Weights of a small self-supervised image encoder.
Training: cautious_adamw at rate 0.00062, batches of 64.
Data: trained on photos of plants, animals and fungi (iNaturalist), 77898 training examples, 9.8 epochs.
Rows from block 9, named by matrix and row number. Rows with one number belong to one neuron. Each number is 500 + 40 x the weight over the matrix's rms, rounded and kept within 0 to 999. All counts start at 0. Numbers have three digits each.
# fc1: MLP up (model.blocks.9.mlp.fc1.weight, 1280x320), inputs 80-159
# fc2: MLP down (model.blocks.9.mlp.fc2.weight, 320x1280, transposed), outputs 80-159
fc1.340:541590507529548523509474528447544494544501429421462466489430503455495509521462484405450439477426562433526450504452474513441482533529535433493441508487437414493435542436499492463497425440497481472474511472538506442436456512482453378438450489
fc1.341:500500508488590503496519505460470485517444488463493479493456517499514501500505500438487488501474500463504405536482464483441503488619525498448496489481404453542443560462499466513500469498491505488476513499541519451423495559537409496471501481
fc1.342:488482563499555496498534464512443502529433464492435488501540501480492478480536518511486460483506501494501455506520494516488544474514548507532514520492495500501483508479560511568591500500514499495444423516533568498500501511482490502486484487
fc1.343:488585505513598502532447510475538501515448482443496449482486488484507481523447509471483493482442551426513429520512447501446497539516509462498469475497459414497482522451495501492515411421474457503484493500495499481437472520509429420464448464
fc1.344:499497514495590498496509500452469483522439501442501438501480518496499502502524488424459490503476496464528402503499443479448523468594562502472500519429451464500448557448533492547573492481515513479462520489522536468406502533538450471444501446
fc1.345:501538521521527504502492508410496500510509452408476460500489529474479500528503510416466497469451497431499445519507475512411504487522532474508505493496415463554481572430516480537536482464499508503486516507560487411426497548507396413468471467
fc1.346:500503516496559501500499491453483489541491458437486439501495535430500528554514499433493469482461484440509412571510445507435540489545528490486490515480442440505478552440514481544559449498500494478482526494535496450398502540511436436430418459
fc1.347:498500509461594499501523511505463492519439501413469445484457513486496503473498477447495453442476500490529421502472466476439502492603540495431491501454439488498436524500494452494501491499499516466472498489556585483456500508543479510420502497
fc1.348:523524497500524536485433491484502461520420486445490454489485465464502501525457504472450494389441553454509455514500466548469499526504527457497442497456415467474441529418504504490544460457506406451415512548492609473449451506493449440424490401
fc1.349:498522502532564515512487511425495502534499410451463427500481523487491499512502500431498464466468478469512449515504456518453505494551519493507504500489436467507478580452505478532530464504497487473486531484564489398387478549545404432505464486
fc1.350:500496518492507524435506456500491449491500477461491488479546501496533499531493575501491487391502505464540497477492540524487521489503481463502415507498478502467498500507503639485513504499522486499498472591539527500501500489479502497499453503
fc1.351:509557537512539508512491504396500499546509451403489459507489540504492519526514506407434501435445494415509465541510443500435524494539581465507503504511415446541470588446520472511536465486518501505478518499568490391438466537514419417453440471
fc1.352:504561502520637513499422501497502499495500494469506494489460512443568475503457458490498458499459521445563501495425476533449525508497503483501415527487439406492493500489506537449596478503529517484502520505507540495480468498453450494440500482
fc1.353:493497534512574495501521488481484497540447472445500440507463539482495498498512481430442478474461486447520445527547438500425558458566543502498487534456456468505467516450550489522615468483514507460495532482501508438436502526546439454428486458
fc1.354:522496487511500488529492503510489491497447500504505493490495488453503418620412517498497511470500596460485495506487502521500503563504488481525500489419464487534480491501500525414557464503495401455492519615494590474480490470465491429452488445
fc1.355:497510499500535514507498501456487499525480436438488426497484522462496496505501499442501478485467487447506429543503432505457516490569518493499501494489430433519467544472500460505540481486496490497473525500536498406406498555566406445458422485
fc1.356:499497499493551497511511511457470496518484485433480488465431526484506503498503451441471470487453500443502442500500437488443545487561528498449502495450370455516445549434498476542544479482494504489476494500536515457384484526542430473490488477
fc1.357:499539484500530511500501500435491489535463470437487461471479491462491504505494500422483432470433499459500441519513466536438500503531503474478498496484411450498434521420496485523561423486495443471457494512514502414416444548520436435463465461
fc1.358:497499501475547498503513510456486494499455501453504498457432518466491508494501455423474452462472509467522445500493471476439518481565526500463497502413414467502434530470500476503535491496503514470449483488508564408467501535597449471429501474
fc1.359:497551537566606496499463504469501491547416464467502439513490518468498504542502515463495512470431562408530500551506475499406547507518531453496467493496410384500424526467506495503609439503487500515454505505504549488427469531536445462458457378
fc1.360:492494523472513528495500492492496495489500502488489502475493497513574492500498508499485511470493481489511501455495506517501503492484500499461498523477495502493507496478553628500502502498494492504512480514500500501507502500465500500501500503
fc1.361:620497499481571519456497521521496421500488500496495490488525486387499444510500532542518474495502548448501491501496495495502491478515510442500488499506494497523554527480498501500563474506526509478509499578537568498496486460501404496506392448
fc1.362:513502480461520579430495465459509473500499499452489498473461450484522503494445493497468479481461501494568495492499508549498501484481505445432407497489488490495497509459494561493504492462500428487498473547508505498499495491490500479462489481
fc1.363:631498500445502497492500511504493409496412500488490497402563500489491393502500501567530506490502555493500498491468473489504513492505499404505495501497500500541592528500498477501516501505500546511530404591535577476497499488500393500500476492
fc1.364:498556534539600498508467502445520443563448468418496420501466506475502516517495459460446484485414517426534433543512448497469488509539552443499457495493447431489454536406492502508533432430489485454490537475507507455351469542505439432408460466
fc1.365:510504491483515552458464470464505448534449500441503467484386479470502529496496467476441460457480513500539497570527493529499502492500503408483431496434475437471438517485494491483507475452501432447490486540480507499491501497500497423429500442
fc1.366:498499516495568498496502492447488483537475478399480439504492515418494530523513481420482475470482497467512431554510402498443539486560541489475492528464448472499466539461533492515550477502518500451446545491509536434454501515517457446431430451
fc1.367:493525501498551496499508511473471493508453503437501443472413530483498502492500486424455451433469502476506474512503437459418535472565508500448500502420432466504422538466501482507565481501502513489433487483516541454441502536573446459447503481
fc1.368:498502489511548498502498507502488487504499468471480461502516474486526494523503566513472497482479522413516494503518438501508486530551539499493477492516483482492511535433493530511595449481489463501494516574533618499459452499514419472492353433
fc1.369:500527500517534502507495508384487497554499440454479487493457522487483500513500502415486505480442488437494428511504474515437515500528545466503503491503455448519456534454504469515540442462494504504479520494562505368436501545541424405506485500
fc1.370:531587515492531523508466523497532485523470434427458443475440501481501507509482503417435426471419555439524444502476463510439491557517510438476452500479451425480423536439497501444513404434496468479449481494510511459460459524457444424411460477
fc1.371:504631517528554534500417537418496502528506480432505461499482514427503506538498490435451475466483488462522456564516423514442518499506564465499481500485429448519468595442514493510570464477497482488461523497506517354445434537520397393474424475
fc1.372:496498497466564498507515525494472498524479501463502498436417513448498502485500467462482460447448514482501471496490479473390519497572510498448497501421406487500428521441500482500553485502499514475438448499512554429461500546609484492434500485
fc1.373:497498505478560496498520509492458488518449500442492479491462545463495501480513481404451472493473498486507420516484475459378519469594514498451495502408447471495428538491499471501522480494505528466463508473520546446486500506566481500449502481
fc1.374:499501500457600497500527512494473493503461497438494471450463520475497503468499428438477444500474499500511437496480470458440504490595510494447490488397454491495424533500496484500524498507501523464432490456510583460488500529608485500423500494
fc1.375:496564487550508513530480523459502504511508457459477438499472512498498496508500507457510504495436491467499467506513417500487507498541543499516506498503461437538449542479507475521509471512496496478497556479541483442427445543570416436509464502
fc1.376:496529493499550541506506516457482498516474482466495451478470517466493504499500505467500486476472500465500469500501468499465515501577491496478500494496425460534445542468496454496501495508500499482457506498544495437444502551574471491500500498
fc1.377:537521495495561566429474479460515472507434500445496466500386463460538511499447466475426471474449506500569475509498497537490507498499504406459432498440472459480450500425501547446510462452502451419494493553480514504495492485479499465403500425
fc2.340:516489469498499496482500444504511521535499522513498499501503462532504524484511497513475501527492504550445508493501569493520537503487480490490481515473505467503499480489500598470533454492555498471524502492470588565500501484484524481498522502
fc2.341:500496493502567505497506479490563502533505467498502442498597452514523497531466557489496511489397506405500500528498580560521502513501498497505513503505504460506533504501504649502502497416504440518513485578500836537434361498502404390489430508
fc2.342:500482498506499501501516506410467511527531551494473474517395501494483502499501489456509475499492494555499479517492481511486480494514501490499516517500490557503502495512501484536457530498527499446504541499516452489556514502484563499476568530
fc2.343:517490455501497493445505448470492519525504543500497525567517490508489506499514513522498500498519536504433487523510536489520505500520497516499499500548517523500491512483485574500500508522503479488505492553556581518503515492509539500491506523
fc2.344:482461483511502506499511472481549506525500474479532471492616457536534497532474537474446533494449515459503497520522600601506500523503494514510521500500504492507527497505501595500503496376501420543509483611501722526470397500512417360502489510
fc2.345:498476491500569501499497487500525504514518483476474500483599441542503482525508521513488495508465509508490498511488548517521501500495510489482488500508501500544513502460515667497504497445510484504502493577502733503461431500490446472498487511
fc2.346:497490495520492502492503462494521508516534485507491479504503456533522496512511517504484499506490526495499545505506586533562507501467505499499500503500516466531515521497506678512517471496507489503514523634497746538441461494506457455510498505
fc2.347:501516499507599505477501501483521475521505406490483432500572491499553500509494498500508500465364522425506547507515497507569517501497498489487499480511484400496505552493494621499502425494503463505504508608501842505367381494498329346492404491
fc2.348:506500480521360488474500494448491512511516546524500528531454503503493498483533486505496501538507534554490504500483571486498508498497500503501498384502514507500497512503489505506507502516403489462519517506509511505515511472504532468512537525
fc2.349:514499501503550503484493498497521505530522454493485478487540479529513495527506500511494495524469518482504510518495563500540511497474504483457496519515527457511502542450514659498505470484530454501499510567495783504426428491500444450566467499
fc2.350:499491492505510514494508499500476502522440520500500443495477480518530577481516500524482502534480534502505501506509363490551536477498490513374530518495488467525502499470508375497530491477521536514499598446476590510475500469500478511491526478
fc2.351:500487494506529497495487491486509502502524479488476495475533449541521499516522487503467494513468521509498496500486542506504504501477519488477491507492496498519508504495517615490521500446516489499502496585499775506478416499495447431500469506
fc2.352:504514511453515514478498485434509514489575422458470507532493555474489494528495481516499476451512497437499499491491508517496501505518518519529447502527553536478511531491473479457500527543505420476514503500534473474486469494474523393552447530
fc2.353:491481449511484512497509468520572527523526476461549500481571442539543494524477523528490507495497512495509526534512541551519501523503478527500503500498518494519567501512501591496502477411502443566512467658471673554496442513539463413495484526
fc2.354:499497498497514503519511514609490484480549461515506493453508518470543478518482493548507506523506485500527527489484514497530491475500491495516502538494540447507521459521512570501494426500566552497513507462484597518500476492512507506506497496
fc2.355:508499498501523501500497489497524508517518441504496478497573495520509494515499499511498499502496515430499507546495576530534501500492503493497500527515529463515504537489508652500504495501512463514504503635500763503411428497501401467525441501
fc2.356:494490489490525495501542477500526511514508473511497455508577472499510492528501543481513513480415500452482505517500515539547501500516511502515500471514532477506513516454502608564524496497480442498513501603527752521448454501503420385515465504
fc2.357:507475449499497502489523454481512514524515524538503511553540449502493493521506536497496511527511501494449510513506571510523501483517497506526500482500528500533505512459501620521509500541495431473522503618537614515468500493524513464551495497
fc2.358:493498481494573504500509475486572506503510449487502459480576467507539491529406527498494502478388520489522511492501535568501499502501498507507500499507511483497516500507488578497500498435498411509508469600502768512499438497518457338498434517
fc2.359:501501483507500495497505482470525515507524495503485499523509506536467500481486503503508498504500512495502489526486559526509496507517502506519496491539517505503534506496489522521495496519494476490506463528533521504494501506501485462528477556
fc2.360:490503500515502515509485507505484500498493494499515498470491508501501501502498480499493506517506593488522504499501497499443501496496495500493503519507503484502472500498503390501531496500531508502481513499492611463482497504515486497479501485
fc2.361:627498499488554615505503499545518465487497448510499510490505515497553496543492504507504521495522482429548498489468545458527502474508494488484480510495508481506498525495481494484504494525500467496505497511548548510469508497508503489512441516
fc2.362:504507484483495525500490501512501501503505498526494484461503492482520556467499495505521500505509614504489533499484469494534502498447501485492469507461512460490498510507497373498536491503506499466501512445427533560484470466499493504493507506
fc2.363:660467495496541522499505484517506499500504491505501499500511494476501496522496500481493500474514500479507497493496519526482500500501444436560499526435479508498502478501499503472506500525529440429520502496457656530559492406505516490482495478
fc2.364:537490473499525491483504481463487511521533520504457516500494477510513511451511464540477460505467583517472517492473528490529523500484491476478475532511516462512501498498517565486508458499516506465505503521495621543486487462466534509490521511
fc2.365:527530482479545557420500478507505463501495522498501494452530483503521500497492491480505519495483518536493503540492474491506503479479475421450462500494511502464491525537487458490548505464505515508503479480464680504497500508498510511485514528
fc2.366:475494484510485503490513469494529511508527465496499490504500458503550500503504503505505496499490524509509539536505579557551506503500499505501501502516504476502538511505502678505521467482501483501510499661499767522446449485516434410501470507
fc2.367:486486492500573502493550461446509509524509487479500462507592473502551492524449559490492498459420510499504494513515504572500501501527501514505502491509504502502515498501495621502503500430501367507508473628536796489500472497508467387482486509
fc2.368:445500465517438490500530466487525549503528554481593514519504517520504489510503482482497505508540475515471447505500545505490495495517500542521519470502512545491498497544479476498507542521485474502522489488484456493508502508538568482501551527
fc2.369:518497499497544503501498487503525506518521423505488493489594492509510488556504530508496505516445514434499509506491608510523502492495503483498496498499547466517510503475508639497525486481511441498507504617498779502446455491505447414530408501
fc2.370:534496471502497487467501462505491516525501556503500515511501490520503527477534497512473495502500517533419500494502606475502544501498488502500497500493516514513490489483488568492533498505518481468514495495500523533509504484505537495486527519
fc2.371:493474491498513475490503482451490504524503507511479553528497475510500500495546496517497492536498547556489504546478576500513499497496532481490499513499489499525536509505519599527509499490509509492496455622541580513499503488496475470517516511
fc2.372:493504480495608506499523471492542508502517410483500431489543484498554488533415536501503501454373512485552513492499513538502498496506499512504493493519509452495521504500486597499500494467500372502511480584547814494496464499515488381498433517
fc2.373:499504494502580509489506497491553500511507421475500431494563490502556496532464524476495506486392520475514518499507528530510505502500498491500504501508503457502510505502492629496501480451502465511507482610503850498480430498501418340490449510
fc2.374:499509496505655507492503494484538502512510388470496433494554498497603495520458534495503498443389523437518510497503496542511509500500499503499500500528503436501510506500494600494503463461502395511505494625542850492426433496501385334493396508
fc2.375:506501500461632503493494499502498503503512416463503464454535499502525495526467490530482500494462539389536526492494519494544503496464498497461467537569532471497505554457504683485504487504564478503501499626503865491425376497516421490532367485
fc2.376:506500494488640504500504498504502502522512435496501428484589491501520496510449537512499506497462512401501503499498505546505499498500500497499500506526505446508505511495502616500503483501517461519506493616518952497443416496508414467489387497
fc2.377:513531494482513548499488509500511451496508500494496504433501487497502502490495480458503505500502523526500499523468490485482499495468498419462469480479504502480492531525470429485525505482495500491493453478447544521493474507500512488479510524