{
  "image_size": 32,
  "horizontal_flip": true,
  "color_jitter": 0.4,
  "arch": "mlp_mixer",
  "hidden_act": "gelu",
  "parallel_block": false,
  "drop_path": 0.15,
  "width": 320,
  "target_momentum": 0.99,
  "optimizer": "cautious_adamw",
  "beta1": 0.9,
  "max_grad_norm": 5.0,
  "batch_size": 64,
  "weight_decay": 0.4
}
Rows from block 11 of a small self-supervised image encoder, named by matrix and row number. Rows with one number belong to one neuron. Each number is 500 + 40 x the weight over its row's rms, rounded and kept within 0 to 999. All counts start at 0. Numbers have three digits each. After the name is the row's rms in percent of the matrix's.
After each neuron's rows are labels from the 100 images, of 14976, where the neuron reaches its highest value: "colour at peak" is the nearest of a few named colours to the mean colour under the peak; "top examples" is what is common among them. Only what is clearly more common there than usual is listed. The data: photos of plants, animals and fungi (iNaturalist).
# fc1: MLP up (model.blocks.11.mlp.fc1.weight, 1280x320), inputs 0-106
# fc2: MLP down (model.blocks.11.mlp.fc2.weight, 320x1280, transposed), outputs 0-106

fc1.163 098:488529475533460413491503522498517590601491505514414466460466503456485602502499529501579504521499437476506476486526498477431521500445486465508502500515457470508528490521486493585496501491494490502503473487509490588542512561528467549501482482571535475526526577498497518485500444496459499506491486461495455379501445541502505
fc2.163 086:517524547500507523519493466461506495525472491517489498502512443527499500477466488495503481509491498540498440502513493426498487516516500519502436597503520523496494502614453501503478501489502540504582482496499487475547445518516400503501529462526489454504550629495542500507564468524495470531512482498513503550445456501421507
colour at peak: pink
top examples: order Charadriiformes

fc1.300 100:494505457605468448459501486497516494500511498515517501497489517471490493497500507510505488478490492497504459581491491500369513499498479497549481555550473471467531452509499511508532462479459549497570431496547485522500565550537462501467509501620499479456655570501501560501534447488501471500444500429538501380539476475462498
fc2.300 078:497518543500454446466506429500472489489532515428502515524504454490458529502467503521491483494497555541526394528498538494530559502501546507574509504556513504537516487505501458523551505511480504528512434485491501545517470508545513479470471499683480477504577624501581501531530476496497483488502391500533523500499490551443553
colour at peak: grey
top examples: order Charadriiformes

fc1.539 113:507559377606468496507455494469493565556527457489497482454496498475511512485445503480527478506469487490471483526514500499461471416452489497511424537482496500499494470548481489601555455498506495504501444423542475505517508536518430527467517526572530498493566539509484522504499441512463475452498497417483485419541479555459517
fc2.539 052:522506561504501456417537503496502546494526504493499541515509547449432636425515383577485545457477540451537489506459499503524517435490519475499497459468480468506508516461503471495502492547460524475440468424502542509440389452490555498481498500512513505541505478496495499371487502473531440460490422564474591446579491517569461
colour at peak: grey
top examples: class Aves; order Charadriiformes

fc1.178 094:499531482523525471491494465466500515506507496528479498487513529482504495483499502498486463482480419526494488519509533500403486532491444499538499524525506506448510510507541551500586485450494579500500457547513439504484538501537478501468501520600505464396598524511515585500496412498490442501403500446533435476504460459495532
fc2.178 066:495502579497450420480523423513436499478517512411525513509495472497493502513455512510499485498503542494513493564499532493487574437505550441563519501512419477544527434501487465551652525524466482520519459489502499647523477498529450480490500496641436481515548573483547468498529507501511493501503495514422510492494520534484532
colour at peak: grey
top examples: order Charadriiformes

fc1.70 114:503554478540495464506476497497495562547519461494473497416506537475506524500492518492593473497493432513486477504511501500463482484432459482496501527503465495502500497539469458626504475509511496504466473483503451550531501571529487557459479505527556473493582555509483563505496462502450445479477443453476474432553485523485506
fc2.70 073:503480553489505514475576505502506500497516521491505531500514516525486500507506490546491535484473548576504567505477499475523523495519588503481478461502497495542510526501504486434483538558486489501482501462491549483439538494496416513483466510486523482500509564505506512497504531461548423501499512534493534482512465509485496
colour at peak: grey
top examples: order Charadriiformes

fc1.259 073:491534481498455454611502533488500496457487464456568507503474498458529448474487497500503503491470504422506500473494506449467504491500505456514494645500514493467533480530489593548456490435499598408613486499520502477507414539524515530432503591481469499352558546437503450471510474473497500477470502488499442456554511502494501
fc2.259 056:425630560493481504500492494530498500499533509469504519504464504520522384496444530575663524502473500499489486502515501494485547473533498499505478498483459413518493500496467456652501585513493468515501515499396499460500506512525494509330500518497494453510508529503500498500503500510524539487503455479460495466494496474480475
colour at peak: brown
top examples: class Aves; order Accipitriformes; family: Accipitridae

fc1.312 113:621500503477525441476426480496438606496587479471505553494564605478497531499493565488497471464503448514499452503474518585527485511489494512526497500494537611454508499552531564490495428478507637490496485526589474504466501498524502508514505531493506516491498494532428610508592501507505383502388501483615502504494502497440564
fc2.312 075:491530497499505500490508498456504674502469498436472422497504443504489596506459519465519553553523491523494479507461539533491472481468472540532494493501534602500488504447478568676472433477510492506528479518461474513488530523502528454631449502505493470492513450485508500467498467511397539539512478483455439524490523520460555
colour at peak: grey
top examples: class Aves; phylum Chordata; order Charadriiformes

fc1.468 106:522519508441529457447496490503452593481504498502506551505540576503490527506502588502523459469511391520512445504449532624508502521504442515518530483512517638467500519585529553491496431459498610502492495542541500549444538498561538581523458499490495561469496457500491594531562501474508392532396499500609512504488534494477583
fc2.468 122:498547506501482500455505500417508610509495438484475426466486417494510575439418534479493618585484467538406459506493576502504463438509506539528496499477510581494527488489450560538503420435532477495524497463486499590504540500532496441574440560488448469448501502506566504485532492500456513497522514476488454505491511505441540
colour at peak: grey
top examples: class Aves; order Charadriiformes

fc1.437 116:492499437537500458498469469491501537515512502501489499492501575485499506502493526452505492499459450519502430503504503512474508504488454489531497572512498497502500500513503482549506445492497505504499471510534480523506510614555488536445486501523603476471661530498470535512543463496476414491479423460503461443549466506449517
fc2.437 092:501482522479484524454518511469528452493500495523487536522514519479490494494504445551447586520482539476544549512476537418607500468486550503518466451506497492511507499484525486402439501514434523483492471482497600501408492454517597501474459538484503424500506523492550498495565497454512520464528550542505506488566482547536520
colour at peak: grey
top examples: order Charadriiformes

fc1.18 058:499515500530497465470501454504441508500623502505571495502455485501474514504501483501488502425510542500501501595474510500463491505503509463509499514502415499496497504465503427476528501503498512500551489500456505486581504499490509472482533547516475501499556501522503522507490490471515505508458487500494506487669495500503494
fc2.18 059:518568509501524611505434608400584553491466422564415496456562517443501511423512528489559502505458424431473501494487467541519346426479423526503479488461483522492478505500488477496489475510543418343404483487515502406490486524447473524505501494505516516493490456496473503450525549557511500453517519501499502532459500499526417
colour at peak: brown
top examples: phylum Arthropoda

fc1.329 090:504477488631486556544474466500498488499499488500526527505498470505579488515505493493485482434501503469507506479532423482499487324501504510424441559410505500522425429492499494501594507502520502500415435351550498462574500585481492470483601557534587573508503579502442567498493505490501499452480500440492528508538462459499468
fc2.329 096:555370505500502524503471503515510501511499499511493452466484598618506513518481506404458522560553518473464497502499491502547500497548515502452512501493525506491469412486478505452480487497500497536435488507504498508501505498442467486571501566500509500596497489504481502598522490470484627502621479474498493566528413514544497
colour at peak: brown
top examples: order Lepidoptera

fc1.706 093:494535462546493481478489472445501506505509494553475493478498508478505500488490507497498461472485409527487481516506504503437489509483427494540487538521500504463504504501501565505593462477493579492497458501543430510478566510546492501469502515622508476428649517502508558529496416499490415495451496467531463435529482487488500
fc2.706 071:494512557495461424497520452506470497484512499463505516516500493493500502511483499516499487491504513498530496599499537485441578438495526453575527520516456484526520468504491407530618517513464487513534413494501493694518497492530470491483494497675442455512551613467573468498544455510502473508492500517423498470508509526494542
colour at peak: grey
top examples: order Charadriiformes

fc1.750 101:500500416599445456507449480494499498499518503501501501482484521471516492463452513492515472498470444490494462545531500491456500486496467464534458593504481494497501458554497483556542488492498515500504420500585454522502508582570447525442496535540536491469635576487495501503525456502517474453460493421483487423549491504464527
fc2.750 073:512535565504480595454551539463535496471510486490467563570534500476455505462499418589486544455444500460556572522460512486561495462482516539523464422498507491516524500461504477472492516533480497429494504404491576497475455444501602478459496502489503503505500503484557496445513521494546515393506473587503548480509491559524502
colour at peak: grey
top examples: order Charadriiformes

fc1.231 069:501508511480501498528500558506565525531444498503428515504504533502500500505500500498694509627501382447504501475510497468499473514501388495497502500484500522430479497635493495542403419472502492497496494521539503501503513477499497730517498487494480500509492493450469441528508434583464497505499500507511434500499503499504485
fc2.231 075:537518487505482470516502501484494611582466452466493523496500564406523549403539509540486499555439507418492464465506488537497464528497446473495503569505497514507427485490480515536486499415530536407484493495515448518497455563479495499578508468510541530454523480497453501376509505495506460481452386495502514418502485520500432
colour at peak: pink
top examples: phylum Arthropoda; class Insecta

fc1.689 115:510549418608466493502462490472496532545517480493499497437489513485506504466417518468527487506473474487477468549520510498474474410457484493520428550489499496497492459554468500554570469490506496506513432435530454502507535545543470530479502511556520496492591536514487542504514437505485464440483497403474491409528467559438512
fc2.689 060:488510535504467559449535539493520540489528505488492552549510538498464638487509369574496532446476510459544505506468511502535505388485513509506454439488486461506520509478480479448492508530450530484472478388501571557460492449483567499474496514504510502514511490491541489482493521483542501413499424566475562465566478545566469
colour at peak: grey
top examples: class Aves; order Charadriiformes

fc1.311 107:498499452545508447509475458470491506508514505496481503466499539462524502485497521472523466495424486525502428513504518495467496502457478464519455591512492498504514499509500450523506454493497511504495465519518455513525506589563435532473494509537648486496581543500503530512522483495504387493486469470500440452551481501467521
fc2.311 091:493507512497486549480516514471543433462503502491498559557509519485485473501500448555464571493497524469552548515460518433637511444479517504511488491500496488512514509496523497433411502529446654493503511461523590476413516461500581497470492532469503481512499473478518476487527516467526515415526502563525503475670482559530509
colour at peak: grey
top examples: order Charadriiformes

fc1.227 090:507510493546483454547465462488445500496505493486513511486494513456514439453440517492517380483493464472494461493487498465484499428460462447505496598500489498447502508568487546547509477500536577501570495513569431473494487577515495542406494572496529489475565527475478463461502501508495472447472469470485438448580519547488505
fc2.227 052:473546509520483570501508530499505491467534487500515553501506485468516406486474496564528512476346489481501551486514443541542496499455503501456497527472493438500483526513514450504513565517536494436476545428489525472530479510495508548415568496486500566503499480516482514440466553508563525388507475532437561457495498479501419
colour at peak: brown
top examples: order Accipitriformes

fc1.32 068:525478498611508503536492487492497481498527536348503479494496423501505495479458613486510491527497539500500485630503493510558526445497513505497503526500516508517551500487474492500498490583522495539568502493486491519543513578498446469492489508638579503538498601498495560500536536498502485489539493496495505505560486587321531
fc2.32 055:541508499464621525483487516499559509507395510501486494482594500500495535480637499439513506607511496454493500493510489498499421695480437599506518496502509699503469555505491498504498503527499497502445492590502431499490536503498508427608501474535492492521442488499501500424469498505458515604513439525507515603426494500491516
colour at peak: brown; black
top examples: phylum Arthropoda

fc1.536 085:477534464561515466470489478462499503502502500546487484484496508476509482487474504494500454453486374533490479499493503517446493531478383486508496533552498509430502518508505549511568477460501609493497454516560414502485540526560500507479501520589514499438651507500502578509487395496467417500439493490542434441530445495478519
fc2.536 079:498510531493486438497506477475497501499507501479499506464505493497501507507490499457499487495499513502505469597506522488456513429493513464576507521502429494516508469504467381515632518527458407506515443499500493717526481495517415491499487499617454482508585584476540474499511502513500457506503532515373497506488533506498524
colour at peak: grey
top examples: order Charadriiformes

fc1.221 060:494513499541486473477501437502400510500625502464545507501426457501491511504501494502493504458501578500500501607471510500497500471501530427520498501503404487499510492485502407470571507504498500504550501498456512488590502497498503470483502527559471500510562502541504544515477508471556501503487502501467508456652500507503495
fc2.221 065:539536523498532656500474594447583530493446435536435512461589514456497514445527526499548513509447466447479527497497459531569331491504448550501527449480491532486482530495517482476476490507502481336442487502513507448484483502421500502517500467505508535475472474498479505437511556543532531454514522523500501516441500502523437
colour at peak: brown
top examples: phylum Arthropoda

fc1.295 065:486497487482500496501501561513521526528439498518459502501493510511502497507500491509742523583505388497500500446518485495477473499503454496491496500481497480504456497672461499554424498473502456523478485493523506505504513488501501787513519488478486502492491492474490465520498403514501500482515504477489487501477501492511455
fc2.295 099:548488483503477455517502489409484565552467443500498494497491527420506523439575516522469479519498536364494465473504488518488479556501474471494504519523504495473489443472499567505493481433515615400488480501513460528495439523445498507562484400519503535487503489500483486366527501489463452526472441492590500440517497529512487
colour at peak: pink
top examples: phylum Arthropoda; class Insecta

fc1.412 106:512534433569500496487496456475502517498510499499504479495497503486501511473456513499498463477477439520501471562498548500443487493497496503560484526535512508489517498533500571509543467498485539525536424482561461523493578502541452520484518504609500464467566550515525571502548442494482443487459494386542465444516412508450557
fc2.412 070:462563553493416474440532490513498493472558526413493535587499440485472516498443484549492499456480529497559513510482533492510558453493535500563494501519513467533554481499463418550582534504470489526546483433458526578523473499523533486453491497658480497505550590507600488539513506498529493456493354519481516479549481557480508
colour at peak: grey
top examples: order Charadriiformes

fc1.583 093:491534457528489487470494473472501492501491495555480495487497505482503498488492503500497471463489417526494485522503510502454493497487409497540492526517503519451516508505509563503596479466467584496500433501546419509482565501574493509466502513614503498430607515503514569504499412498475435495432499462558443427506423494493503
fc2.583 076:495516560482461433466526437504459499471516503449514517515504485491494500508490507514499481490500521496520499572494540491455568463495527450593539507530427489525528474504500380544631513510422452521538428494500498683513491498533479490482486491688457482511576597465578476500523470511499470506497495516407504474507502526486526
colour at peak: grey
top examples: order Charadriiformes

fc1.67 115:497507443547501453507465478460505515524508502505471499492523550491502504501495524455510491500476484523501450512508501493467505504484491488533477571504501495501500500505499474534502470490498503505494455526532454518513507609556472538456477499520601481492588542499498557510509466496462395483475441469501427467555484502466517
fc2.67 082:495482515491467536480531513485521442473502497498494556537523525486487481499504433578460548486471532500549588505469516440586509460495534505510464470501500483529508501504539481422429515526428567475497481455537580482404501466504578503464482522477513482498499504475524493498533506453530503446501515538495516473614475548530501
colour at peak: grey
top examples: order Charadriiformes

fc1.391 095:487474483677452514548516501497500460499525493434526485498427357498559461477412562506495500527499529495501503500525465491547517403504539517469500500534583486550534491486475501488544503636562504514632556398505499497549500577494472477457500583523532515466498565517510578461474502435515497496515504455516533502525468583360508
fc2.391 144:507492495430576487544450513505514462498463478508489455497509607536513500517562535410501504591551485504494460523499474534481451583500457499489529501501476573430423501508485499501486500403502526504362437646515481566433505499498509539565505500502512517532493467475454511501490440529391539508494387500509503594497525403516498
colour at peak: brown; black
top examples: phylum Arthropoda

fc1.318 114:488500423572501459500493468429503500505508513506499503501496556490499500499481534447494433501467433512506461571518500516460505510496463446532490569514503501485504492511500466559527439500497514519485426513518449537505512603541499519435481500574583480485616541477492524510558434493481445502484481450492483466591470504470527
fc2.318 092:544527554492435560470508512485519475495501444497470554536537510469485489461493448594474534492442504439554574530480530472540495464490515542529466464503520494513495479501553480434475502511443486458498475436501573517468438467535600494449485536495502479460506552469564494471559481487543499412486500535500526475502490540507499
colour at peak: grey
top examples: order Charadriiformes

fc1.465 097:485473495643498516530509499469504471497535503411536494499457387502551485488429527500493498510498515510499500509575495482571523405506522515490489503506566502548564472491494511493576502654547473517638550459495499498610513572493455481473501587564515502506497573542532545467483508445546499486529501468486540505523456610358506
fc2.465 089:551502487425642505522421511498525473496480501498492492480554615486517502485562509403522503554546472507501426516499462553489444626474389497489535503497478604416423508526477497501500485437500510502360435667543472525405505513490499499581517500512516544529506431456449510465474471531440529503490395509498515594489525437509496
colour at peak: brown; black
top examples: phylum Arthropoda; class Insecta

fc1.344 113:506563414611460494500490481465497524521507450496500483473495505475504503481428513499503486514473494494475477552504523498454475413476503497533451519508501497500505490530474491547569472504508501501517411438554447513506544521531440521466500513590524477485565530510489551501519421497471455457484490376502497408537436582444500
fc2.344 067:475572574535444551465526520486527510500526492469479536572502504494487560469432392569494534454465520475546513503493505487532500378483521520512470490466497487517527500481455465488520499536465494483512487388467585501494413466503570494440494537538500493509526587483581479459500511488528490402504386553439555493569488534515484
colour at peak: grey
top examples: order Charadriiformes

fc1.483 103:499552453553500489481499461473508510500509494520492498492508505490501522484497501502498455470481413524499479537504524503460493501494414503558504520527517523468526503511508570500573463475458584500506458508555414502483576498550485506481504513584500499438585515524538572506510402492501431500441501416539459464501468489497552
fc2.483 074:494510563481448437454543400538439499455545526409523518530500469496481504509471515532504491462503561497546491544480543496500595449512545458592534497534469466537545472500507419564615525513455499529535470493498502626517498496526502482476501486692438491510539566486558479505517503506516498501499452504458504466500512550484531
colour at peak: grey
top examples: order Charadriiformes

fc1.166 064:484492502492501497504501576511568511540468496510483503501496511513503492508500503474676518618501445440501501467520497451500458498503498495499497497484508498491486499723493515564403461486501459500493491496561501522503509477501489801510506494465482494490481501492496455517490434516475498505507506496498473503494505499501481
fc2.166 067:532465496521476471520528501451492608567464474504487522489491538442519551355544533555478510542427527387483478475510443532475465528507469451477471533505479485501465474480463495498492506446524513367478454491528486534497447559400467511562538422538549547483501500498463508405511514492531452498472456493494516408504497501519439
colour at peak: pink
top examples: phylum Arthropoda; class Insecta